config = dict(
    model='audio embedding model',
    dataset='synthesized solo parts of chorales (CocoChorales)',
    train_examples=39062,
    gain_aug_db=10,
    noise_aug=0.002,
    input='waveform_16khz',
    targets=['instrument'],
    num_classes=13,
    embedding_dim=64,
    arch='transformer',
    norm='rmsnorm',
    norm_position='pre',
    activation='gelu',
    mlp_ratio=3,
    head_dim=16,
    fused_qkv=True,
    bias='qkv',
    qk_norm=False,
    parallel_block=False,
    inner_norm=False,
    wave_strides=[5, 4, 4, 2],
    subsampling=2,
    layers=6,
    width=160,
    positions='learned',
    pooling='attention',
    am_softmax_margin=0.3,
    am_softmax_scale=16,
    init='torch_default',
    residual_init='none',
    optimizer='muon',
    muon_scale='match_rms_adamw',
    lr=0.0016,
    momentum=0.9,
    nesterov=True,
    orthogonalizer='newton_schulz_5',
    adamw_lr_other_params=0.0018,
    steps=21100,
    batch_size=64,
    epochs=34.6,
    lr_schedule='wsd',
    decay_fraction=0.2,
    final_lr_fraction=0,
    warmup_steps=1050,
    weight_decay=0.05,
    adamw_weight_decay_other_params=0,
)
Rows from block 3 of a small audio embedding model, named by matrix and row number. Rows with one number belong to one neuron. Each number is 50 + 10 x the weight over its row's rms, rounded and kept within 0 to 99. All counts start at 0. After the name is the row's rms in percent of the matrix's.
Before each neuron's rows are labels from the 100 clips, of 14976, where the neuron reaches its highest value: "loudest" is the band of the loudest frequency at the time of the peak. Only what is clearly more common there than usual is listed. The data: synthesized solo parts of chorales (CocoChorales). In brackets: how many of the 100.
# fc1: MLP up (model.blocks.3.mlp.fc1.weight, 480x160), inputs 0-159
# fc2: MLP down (model.blocks.3.mlp.fc2.weight, 160x480, transposed), outputs 0-159

loudest: 250 to 500 Hz (82)
fc1.249 076:52 55 66 56 56 47 73 59 55 44 37 52 54 33 60 55 58 42 44 43 44 48 30 60 54 39 51 68 33 65 43 54 18 52 51 55 63 52 40 49 45 59 59 39 49 69 53 45 46 56 52 45 36 46 56 62 64 42 55 44 60 54 50 52 40 41 62 66 51 62 45 54 34 47 45 53 40 66 46 60 48 66 36 58 60 50 47 61 52 38 50 32 46 29 41 48 37 47 72 48 47 34 38 49 40 60 59 73 37 43 44 50 51 22 47 51 43 44 62 45 51 43 53 48 47 54 56 41 38 49 56 62 48 45 41 55 66 35 52 51 62 36 46 70 59 65 46 60 41 50 57 62 46 57 64 59 41 46 63 51
fc2.249 072:80 31 54 51 38 51 42 55 29 31 45 62 44 49 62 38 60 43 37 56 52 45 72 56 39 57 53 56 47 54 40 31 38 57 47 56 28 64 40 44 56 52 64 56 43 56 36 63 38 41 50 46 61 63 62 59 44 36 47 56 55 51 52 33 64 57 61 44 52 50 49 51 66 62 37 35 63 33 52 51 51 55 39 27 49 53 38 50 59 47 46 38 60 46 57 56 63 62 62 42 41 42 58 52 43 67 45 50 59 34 56 61 38 38 58 46 69 36 44 38 49 39 51 32 51 52 29 53 66 39 58 53 39 46 57 41 45 59 42 52 61 54 59 40 45 53 50 39 54 60 48 53 50 62 57 59 56 60 56 49

loudest: 1000 to 2000 Hz (40)
fc1.73 085:62 54 42 40 54 31 50 53 33 52 40 57 43 42 64 50 39 45 56 47 54 46 52 76 47 57 36 64 46 54 64 45 58 36 50 58 58 42 33 56 51 52 52 47 62 70 44 49 32 39 56 39 41 57 46 50 57 48 37 51 54 62 47 63 55 43 43 45 53 56 42 43 55 49 42 37 58 49 53 55 35 49 60 43 81 46 49 61 54 62 56 45 45 33 61 39 61 59 56 42 49 49 49 32 33 50 42 57 50 41 45 32 41 27 58 54 32 51 78 53 54 47 49 43 55 45 45 44 42 61 47 58 55 59 66 45 55 37 56 51 58 44 54 58 71 76 77 61 50 58 36 48 52 56 60 46 36 55 66 47
fc2.73 088:68 47 53 48 64 44 32 61 47 51 36 54 46 33 48 53 39 23 62 54 55 50 59 34 33 64 49 46 46 54 60 35 66 35 57 31 64 46 69 49 59 66 52 51 49 64 46 63 41 48 58 55 60 46 51 37 56 48 54 66 41 49 48 45 53 39 54 51 57 32 42 44 66 55 49 42 47 49 43 53 42 62 71 38 42 38 53 53 62 54 64 56 58 39 54 37 45 34 52 67 55 62 55 58 60 59 46 45 43 36 41 55 68 48 40 63 66 57 45 61 47 56 58 32 52 58 61 39 62 48 65 51 49 36 55 58 69 64 56 57 53 46 65 49 58 34 71 68 59 56 48 44 56 50 52 55 50 58 41 64

loudest: 250 to 500 Hz (81)
fc1.440 156:45 52 46 49 51 45 45 31 47 71 50 67 68 64 53 38 49 65 40 48 47 47 39 47 51 66 49 45 40 58 57 44 45 43 44 60 48 41 38 55 51 50 51 37 59 61 42 31 35 53 63 50 56 49 51 64 51 28 60 41 53 49 41 50 37 54 37 62 38 48 45 49 35 49 43 48 51 38 30 57 53 70 47 44 41 38 61 54 31 57 49 64 44 53 56 66 52 56 41 32 61 44 36 46 37 44 59 52 59 23 73 49 40 49 54 47 68 54 57 39 37 73 68 61 46 58 51 42 39 43 47 57 55 58 65 55 72 49 55 48 51 34 55 55 61 40 58 41 53 60 44 55 47 65 30 47 46 40 39 51
fc2.440 131:53 69 60 43 59 56 47 32 60 63 59 62 44 55 38 63 35 57 59 47 37 46 55 60 45 40 40 45 53 42 48 51 40 57 49 60 62 44 55 50 38 53 52 26 43 50 66 46 44 41 48 38 78 50 52 59 53 34 52 37 44 57 45 52 32 60 51 63 43 56 47 45 39 51 45 63 43 60 44 62 50 56 35 67 29 54 60 61 40 68 68 62 71 44 63 49 62 63 42 50 38 42 45 54 40 41 59 41 62 28 51 40 48 59 52 48 62 52 54 39 55 54 43 59 51 58 45 54 40 69 46 69 51 66 50 57 63 54 43 44 42 34 42 42 46 72 49 45 51 58 63 44 47 33 42 57 38 41 44 37

loudest: 500 to 1000 Hz (79)
fc1.260 076:54 42 56 49 42 50 48 51 45 63 41 28 63 34 51 36 41 33 43 57 42 45 38 47 42 53 54 47 45 38 52 31 32 62 58 33 53 27 55 49 45 35 39 66 47 46 46 41 42 52 54 40 59 46 49 36 40 41 46 52 45 64 63 65 44 55 36 49 45 34 35 43 56 64 57 45 45 43 52 51 50 62 50 53 35 52 51 48 46 67 56 46 34 58 54 53 39 49 79 52 55 24 38 52 45 51 56 66 56 45 53 66 47 40 48 49 46 47 51 37 68 54 71 48 29 40 45 33 44 58 51 34 47 57 56 57 57 41 49 75 58 44 35 51 57 53 59 34 62 59 40 68 55 46 49 45 58 50 34 52
fc2.260 079:50 50 52 54 67 47 37 51 58 37 40 45 42 54 54 43 60 60 44 50 44 52 65 45 47 31 57 47 51 74 41 49 56 57 37 51 53 70 57 53 45 63 35 42 67 51 49 45 60 42 51 53 54 54 37 51 54 73 47 56 40 48 42 43 45 31 50 35 42 74 53 44 47 44 45 73 47 36 57 42 63 47 61 54 51 56 37 51 46 44 42 56 38 38 47 58 77 46 41 40 57 75 60 73 61 55 49 38 39 40 51 42 38 38 52 64 64 46 61 67 46 43 51 44 58 44 53 49 46 66 70 44 42 46 44 58 41 58 56 54 45 50 47 44 56 55 42 53 38 48 32 34 50 64 68 65 53 62 66 45

loudest: 250 to 500 Hz (77)
fc1.389 094:56 39 49 65 56 33 43 35 31 34 47 59 54 71 65 58 71 56 48 42 38 54 51 60 45 50 74 35 50 43 38 35 53 48 63 37 48 52 41 43 54 58 49 52 47 45 70 44 60 38 47 41 57 53 53 55 40 46 48 66 57 34 45 49 54 29 45 43 54 58 39 51 31 42 32 53 37 44 36 55 58 50 59 31 38 53 30 44 43 52 53 50 63 48 41 43 54 50 45 44 75 48 64 59 48 67 53 50 58 47 40 41 59 38 62 60 45 31 58 47 43 50 34 46 66 48 53 49 54 51 62 37 42 46 47 46 47 62 37 59 35 42 48 59 32 47 57 38 50 48 45 35 53 61 38 50 40 54 59 30
fc2.389 099:64 36 47 57 55 51 36 54 37 36 49 43 57 66 50 56 60 54 46 61 72 60 45 52 53 53 72 45 44 43 45 52 63 55 53 50 46 57 43 50 44 59 56 50 39 47 46 63 55 43 51 41 63 46 52 46 52 57 34 53 41 46 66 55 46 45 52 17 68 58 40 58 31 46 47 59 49 53 49 51 57 45 48 51 46 50 27 58 59 57 64 51 47 42 40 71 60 61 46 60 51 49 88 52 44 62 41 50 57 56 51 48 60 58 60 78 38 44 59 35 62 30 39 45 46 35 45 55 48 49 63 41 39 33 69 45 43 51 49 39 45 46 53 56 32 45 49 37 55 53 36 59 50 40 42 64 41 58 45 41

loudest: 2000 to 4000 Hz (32)
fc1.63 052:63 60 56 50 49 39 57 46 30 73 43 46 61 47 52 44 41 46 40 54 52 57 64 36 51 79 42 49 49 53 60 33 42 52 55 57 54 56 56 50 54 51 60 50 31 52 25 51 40 60 50 42 57 52 36 38 65 56 37 44 50 58 51 56 46 63 41 51 45 37 53 49 47 49 39 61 35 47 53 49 45 64 53 32 32 63 57 49 44 33 46 47 39 44 38 55 61 39 70 22 51 38 54 54 40 47 47 47 46 50 50 57 49 20 66 57 53 47 50 50 55 37 57 60 32 48 49 61 42 44 28 48 43 45 65 53 50 42 40 31 40 42 46 68 50 52 53 54 56 47 46 34 43 60 44 52 61 42 30 65
fc2.63 053:63 53 75 64 61 43 35 52 57 38 23 48 50 50 51 65 67 47 64 50 42 51 49 38 48 28 70 56 53 51 52 60 48 52 49 57 50 39 54 68 52 53 54 61 52 62 54 54 38 58 53 35 40 63 54 53 45 55 59 57 54 55 38 68 65 46 48 41 38 54 48 36 76 53 46 51 45 41 49 50 27 58 48 69 56 45 48 46 45 49 61 63 50 43 50 51 49 39 64 54 58 36 43 42 46 51 43 42 31 39 48 41 58 44 56 30 64 57 40 51 57 69 60 51 51 46 58 34 48 63 59 62 58 39 53 47 58 44 70 50 57 35 56 55 47 39 50 29 40 55 46 56 76 48 53 44 52 74 50 50

loudest: 500 to 1000 Hz (83)
fc1.438 048:49 44 53 39 42 52 44 53 51 54 57 23 55 48 46 44 48 31 56 55 43 44 40 59 55 62 47 43 52 41 62 28 31 50 43 27 50 30 64 47 39 22 33 66 60 44 46 46 49 43 48 53 49 46 45 47 51 42 52 44 35 48 60 63 40 52 40 65 41 48 46 40 36 60 48 32 41 61 47 46 55 57 43 57 44 44 47 52 49 58 55 42 40 57 49 43 24 55 67 54 41 20 39 50 42 52 55 74 61 35 60 54 60 54 41 45 31 53 48 35 64 39 70 41 33 49 42 42 40 54 49 45 56 45 60 52 69 43 42 57 53 43 49 37 53 51 42 50 66 49 52 57 55 62 49 38 47 56 44 39
fc2.438 055:39 49 44 52 60 40 34 58 44 39 22 47 37 48 62 33 60 55 49 42 48 48 59 54 50 33 69 38 57 56 34 58 45 70 44 53 47 43 48 65 51 57 52 51 58 47 44 46 45 51 61 57 52 55 44 57 56 63 50 59 38 56 43 44 49 40 52 24 61 74 46 46 63 32 46 65 39 37 44 44 58 52 71 52 53 69 34 59 45 49 46 54 45 36 57 57 71 45 44 55 58 63 59 58 65 56 54 38 50 39 43 31 47 43 51 75 61 52 61 60 51 38 47 55 65 47 52 49 36 67 60 47 32 44 62 56 42 51 51 54 43 60 43 62 53 56 42 46 47 52 44 28 48 69 63 55 54 62 52 53

loudest: 250 to 500 Hz (77)
fc1.241 162:43 56 60 51 28 43 52 46 52 56 57 45 44 49 56 49 65 67 35 50 37 48 44 53 43 55 68 53 39 52 48 51 52 29 42 54 47 48 35 44 49 51 47 30 39 43 53 53 46 53 42 52 48 48 61 47 30 42 49 34 68 41 43 41 62 46 57 39 48 51 46 49 47 44 53 40 47 59 43 34 38 24 47 41 58 48 31 52 48 25 37 55 52 49 43 50 50 60 69 54 46 46 45 47 30 39 66 44 29 37 64 50 50 66 64 41 58 42 60 31 32 39 43 37 60 58 55 48 29 29 31 42 67 38 47 43 56 49 46 54 52 39 42 68 40 43 44 53 48 50 51 42 46 34 31 54 44 48 39 48
fc2.241 151:48 65 51 55 54 53 46 48 57 46 61 33 47 43 57 61 45 48 35 43 48 64 58 42 47 35 42 61 38 55 38 57 57 43 35 63 50 51 66 61 44 59 67 41 47 40 47 62 52 57 61 54 33 48 67 55 48 60 75 30 44 39 37 59 69 68 47 55 40 46 61 31 46 59 60 38 57 66 34 53 33 50 52 61 52 46 32 55 50 42 49 52 52 51 33 50 48 43 47 47 50 68 44 35 59 53 56 29 56 63 46 54 58 61 56 53 51 43 65 48 41 44 51 52 58 50 50 52 47 61 32 55 55 34 68 50 70 66 42 37 59 41 50 49 50 58 49 55 39 72 48 47 42 33 52 63 53 49 25 57

loudest: 500 to 1000 Hz (63)
fc1.48 051:59 44 47 36 40 62 34 45 51 30 51 51 41 39 46 49 38 40 50 39 63 45 47 46 55 28 47 41 53 57 53 38 45 50 50 41 66 47 66 42 42 74 52 49 68 52 43 66 63 50 42 51 40 57 42 49 43 57 56 50 47 54 50 46 50 36 64 52 63 51 36 58 52 58 49 62 23 66 44 48 51 55 60 53 53 28 38 49 53 52 54 45 55 38 34 41 55 50 54 37 36 40 71 54 50 61 57 49 48 26 53 37 68 50 44 49 48 42 54 54 57 49 37 49 61 47 61 34 53 10 52 47 40 63 54 52 55 50 47 53 67 50 62 44 47 61 52 56 55 59 56 46 67 56 73 65 38 60 50 52
fc2.48 054:64 52 44 54 52 44 39 67 39 56 41 69 61 60 52 33 49 41 54 60 65 57 54 65 62 58 56 52 48 45 53 48 53 51 43 47 73 46 41 51 44 46 35 49 53 59 37 63 58 55 59 57 62 37 39 49 60 36 53 33 48 47 58 64 52 64 56 60 52 54 47 56 54 48 60 48 43 35 42 59 56 57 57 43 40 65 41 49 52 69 53 42 39 44 68 72 41 48 42 62 69 59 51 41 36 51 53 52 57 57 59 33 48 49 49 61 41 65 49 56 49 46 61 58 50 49 46 56 47 69 41 54 41 53 51 56 76 46 47 53 42 61 57 78 60 32 64 60 58 75 49 56 49 36 60 51 50 78 57 66

loudest: 250 to 500 Hz (78)
fc1.476 045:60 54 57 67 57 38 62 41 51 47 48 57 73 49 59 63 57 58 53 40 32 46 51 44 42 43 48 63 57 35 24 46 62 50 58 40 67 61 42 57 52 66 53 61 49 60 60 26 37 48 65 35 56 36 52 50 58 53 53 60 39 43 47 48 49 43 54 61 50 44 62 39 60 52 66 41 62 20 56 54 42 53 43 69 51 63 39 54 36 56 51 51 40 62 33 48 33 54 54 53 56 50 55 48 41 53 48 57 43 53 30 51 55 42 45 50 48 53 53 46 61 53 39 59 65 49 58 48 34 46 40 50 63 52 34 34 60 61 64 75 51 34 51 65 43 43 42 41 32 56 46 53 57 53 67 47 48 56 59 60
fc2.476 049:50 48 59 49 50 63 47 51 43 70 62 56 26 60 42 61 35 48 58 48 55 50 64 47 54 60 47 58 46 50 74 57 46 56 48 69 53 61 48 41 56 40 61 35 36 30 52 64 63 59 42 70 38 73 59 51 30 46 50 40 57 43 61 44 46 55 43 49 49 56 47 36 54 36 32 61 37 72 46 51 51 62 50 55 49 24 63 59 50 50 57 63 57 43 52 29 69 61 74 40 35 63 55 54 51 55 59 45 44 49 50 27 52 42 52 54 60 51 54 45 53 51 54 36 40 56 53 49 60 43 48 41 41 49 53 55 50 40 45 32 47 60 66 50 60 44 58 48 57 35 67 59 50 50 39 54 59 41 51 53

loudest: 250 to 500 Hz (84)
fc1.94 135:38 53 39 42 49 40 57 58 61 58 35 39 65 79 54 52 44 63 56 50 54 55 71 44 42 71 49 56 54 47 49 44 42 56 54 44 41 68 42 50 50 65 60 44 65 55 57 57 57 59 40 40 37 63 67 64 48 59 37 42 57 63 47 57 55 63 47 47 51 47 39 30 60 42 55 36 53 37 64 35 71 34 49 45 48 68 31 45 54 44 40 60 53 61 57 40 43 51 52 57 38 44 48 55 55 44 44 51 58 45 50 48 59 40 56 57 38 57 64 52 52 32 62 59 60 52 46 63 58 51 32 42 36 47 37 38 65 63 46 47 55 40 52 47 45 61 49 27 68 47 36 57 50 43 56 28 58 46 38 44
fc2.94 120:44 30 57 48 44 41 63 38 61 43 73 50 32 45 51 49 31 55 46 46 51 39 44 48 39 53 59 48 39 58 52 39 35 46 37 42 31 45 39 61 23 39 55 40 52 23 45 50 52 50 39 42 23 55 38 36 41 42 65 38 61 55 58 39 44 56 36 51 60 47 56 51 42 55 61 50 47 55 35 38 45 45 41 58 44 50 55 35 59 57 44 38 35 68 56 53 57 42 57 48 49 43 35 55 64 48 34 64 55 53 55 36 38 49 36 57 47 51 34 49 32 41 28 59 55 61 47 53 40 51 62 58 53 50 52 40 36 49 37 51 21 39 49 55 52 63 52 52 56 40 51 39 52 49 38 55 54 52 46 57

loudest: 1000 to 2000 Hz (60)
fc1.378 102:55 55 69 52 51 51 45 33 21 55 44 43 51 36 37 47 37 32 53 42 56 61 50 61 42 66 49 49 38 53 60 45 50 48 62 54 58 50 40 53 61 65 56 67 60 65 38 39 40 55 50 42 46 48 52 38 56 56 52 50 60 62 54 68 50 65 59 43 33 29 48 57 57 43 44 55 42 64 53 43 40 38 59 18 49 42 54 46 43 49 36 42 51 62 43 39 50 39 42 20 55 42 52 55 38 56 41 44 40 38 51 53 38 35 76 49 63 41 60 47 70 44 59 55 42 43 45 42 52 48 37 39 58 39 62 46 57 34 42 52 54 36 52 52 48 50 59 44 48 54 33 47 48 67 50 60 66 45 44 49
fc2.378 093:42 42 49 41 57 59 60 61 67 47 40 51 48 46 49 37 51 51 56 73 52 47 47 45 43 46 53 55 43 40 58 42 36 49 59 46 47 31 37 44 36 48 37 45 58 42 56 47 57 59 64 50 47 39 39 49 52 43 53 51 53 56 50 44 49 51 20 35 61 68 36 50 49 67 43 53 52 61 65 48 44 64 47 58 42 52 58 56 65 50 58 53 33 46 61 68 39 55 51 79 38 30 53 23 50 41 52 61 62 65 51 48 33 70 39 62 40 61 55 60 60 57 53 47 51 36 65 41 56 44 56 54 45 55 59 60 49 56 59 42 40 63 57 29 61 45 56 63 53 57 64 39 61 44 67 43 51 68 53 55

loudest: 500 to 1000 Hz (59)
fc1.78 089:61 51 42 51 53 39 45 41 55 41 55 48 59 71 61 59 29 54 54 46 63 45 55 53 37 46 40 43 46 46 52 31 60 56 49 52 71 49 45 54 36 62 51 58 66 53 57 57 71 42 40 51 51 52 32 41 38 39 47 51 59 61 45 49 62 49 44 38 67 56 33 45 65 50 60 52 46 47 63 42 73 51 59 47 48 49 55 42 61 63 55 51 36 39 44 54 70 51 58 48 53 44 43 48 23 57 53 49 48 26 49 53 66 52 43 60 56 51 41 62 43 55 54 41 78 49 56 51 51 34 71 45 41 61 41 43 55 55 51 47 73 46 64 67 51 60 63 54 55 57 49 50 62 50 64 61 40 70 64 56
fc2.78 080:67 61 62 39 36 42 44 72 46 60 51 49 45 51 38 46 24 44 47 62 53 55 64 55 47 41 52 59 49 53 47 39 65 57 43 59 64 50 56 64 35 53 49 48 49 46 47 64 50 49 53 45 68 43 54 33 43 47 58 42 39 51 58 62 54 47 57 72 45 28 45 47 60 40 46 58 56 43 41 55 46 70 51 38 43 89 51 36 42 62 72 49 63 53 48 48 43 58 55 43 53 67 50 45 42 53 41 58 51 44 49 48 66 46 35 51 43 68 58 59 39 54 63 62 48 53 43 55 49 30 57 53 33 54 50 46 57 41 63 54 49 45 50 44 68 55 56 49 67 64 40 48 63 48 69 53 40 67 51 66

loudest: 1000 to 2000 Hz (30)
fc1.221 085:48 41 33 44 56 39 43 39 39 43 50 56 56 44 51 66 40 45 57 43 39 40 43 59 54 53 45 60 55 45 44 50 44 60 38 39 62 55 32 47 50 39 47 44 55 40 30 38 48 52 52 46 45 71 50 64 42 29 48 56 50 57 33 31 46 50 57 63 53 63 54 56 68 41 50 58 54 40 51 38 44 55 52 42 71 26 74 55 56 59 59 60 42 65 58 33 52 36 47 44 31 54 47 63 46 43 53 27 45 37 36 52 49 62 43 66 49 56 51 46 57 32 36 56 54 49 49 52 50 43 37 49 61 43 32 43 49 38 63 58 44 46 46 61 50 62 57 46 37 39 56 46 65 83 59 45 43 47 44 60
fc2.221 099:34 35 58 60 54 55 60 48 51 47 34 72 53 65 45 49 70 52 69 45 53 45 54 53 55 45 46 64 48 50 46 72 73 67 47 54 33 45 45 61 61 59 58 49 34 54 33 46 48 49 63 50 36 50 46 53 47 78 44 60 50 44 69 51 57 51 60 51 38 58 50 49 45 32 61 51 56 58 53 57 42 55 50 46 59 69 58 50 51 45 60 51 45 52 68 45 37 61 57 50 61 70 55 67 56 41 46 57 51 62 43 41 42 42 49 46 71 40 41 44 40 70 66 48 48 49 48 40 64 59 57 53 42 65 46 54 40 58 59 48 54 60 47 25 43 48 42 43 54 29 35 55 48 62 39 43 59 37 59 54

loudest: 250 to 500 Hz (80)
fc1.388 096:48 53 63 41 29 61 45 45 51 62 63 41 57 40 66 48 58 64 42 44 36 44 41 49 39 44 54 43 51 45 47 50 52 36 28 38 41 36 33 57 50 56 33 40 51 48 28 65 45 38 34 56 36 52 44 46 46 37 52 43 63 44 47 50 42 46 64 44 59 34 40 40 43 54 39 46 39 61 52 49 42 40 54 53 37 47 35 45 46 45 31 48 46 60 43 63 38 60 47 48 41 40 53 57 34 28 50 41 41 35 58 54 52 62 64 38 38 36 52 37 51 40 52 51 51 51 42 61 30 32 25 37 64 51 55 40 57 46 49 52 49 50 31 44 43 39 36 74 48 48 49 46 47 47 35 32 58 47 37 46
fc2.388 093:35 51 56 56 42 53 58 50 42 55 43 41 46 48 62 52 74 31 11 50 40 60 60 52 67 58 58 56 53 46 47 52 60 35 52 57 51 51 57 52 44 43 57 43 44 36 49 50 48 53 36 46 35 56 61 64 44 57 54 35 48 42 32 43 67 48 49 67 46 45 54 52 39 61 50 47 55 42 32 50 36 40 53 46 57 37 51 46 57 45 42 42 61 68 40 55 19 47 58 58 58 59 44 44 58 55 41 45 52 67 51 56 48 33 63 53 32 46 57 55 35 46 47 47 67 50 51 56 45 52 49 33 59 48 44 49 74 58 44 51 43 48 38 49 38 60 48 64 49 63 25 54 50 48 33 55 52 62 28 44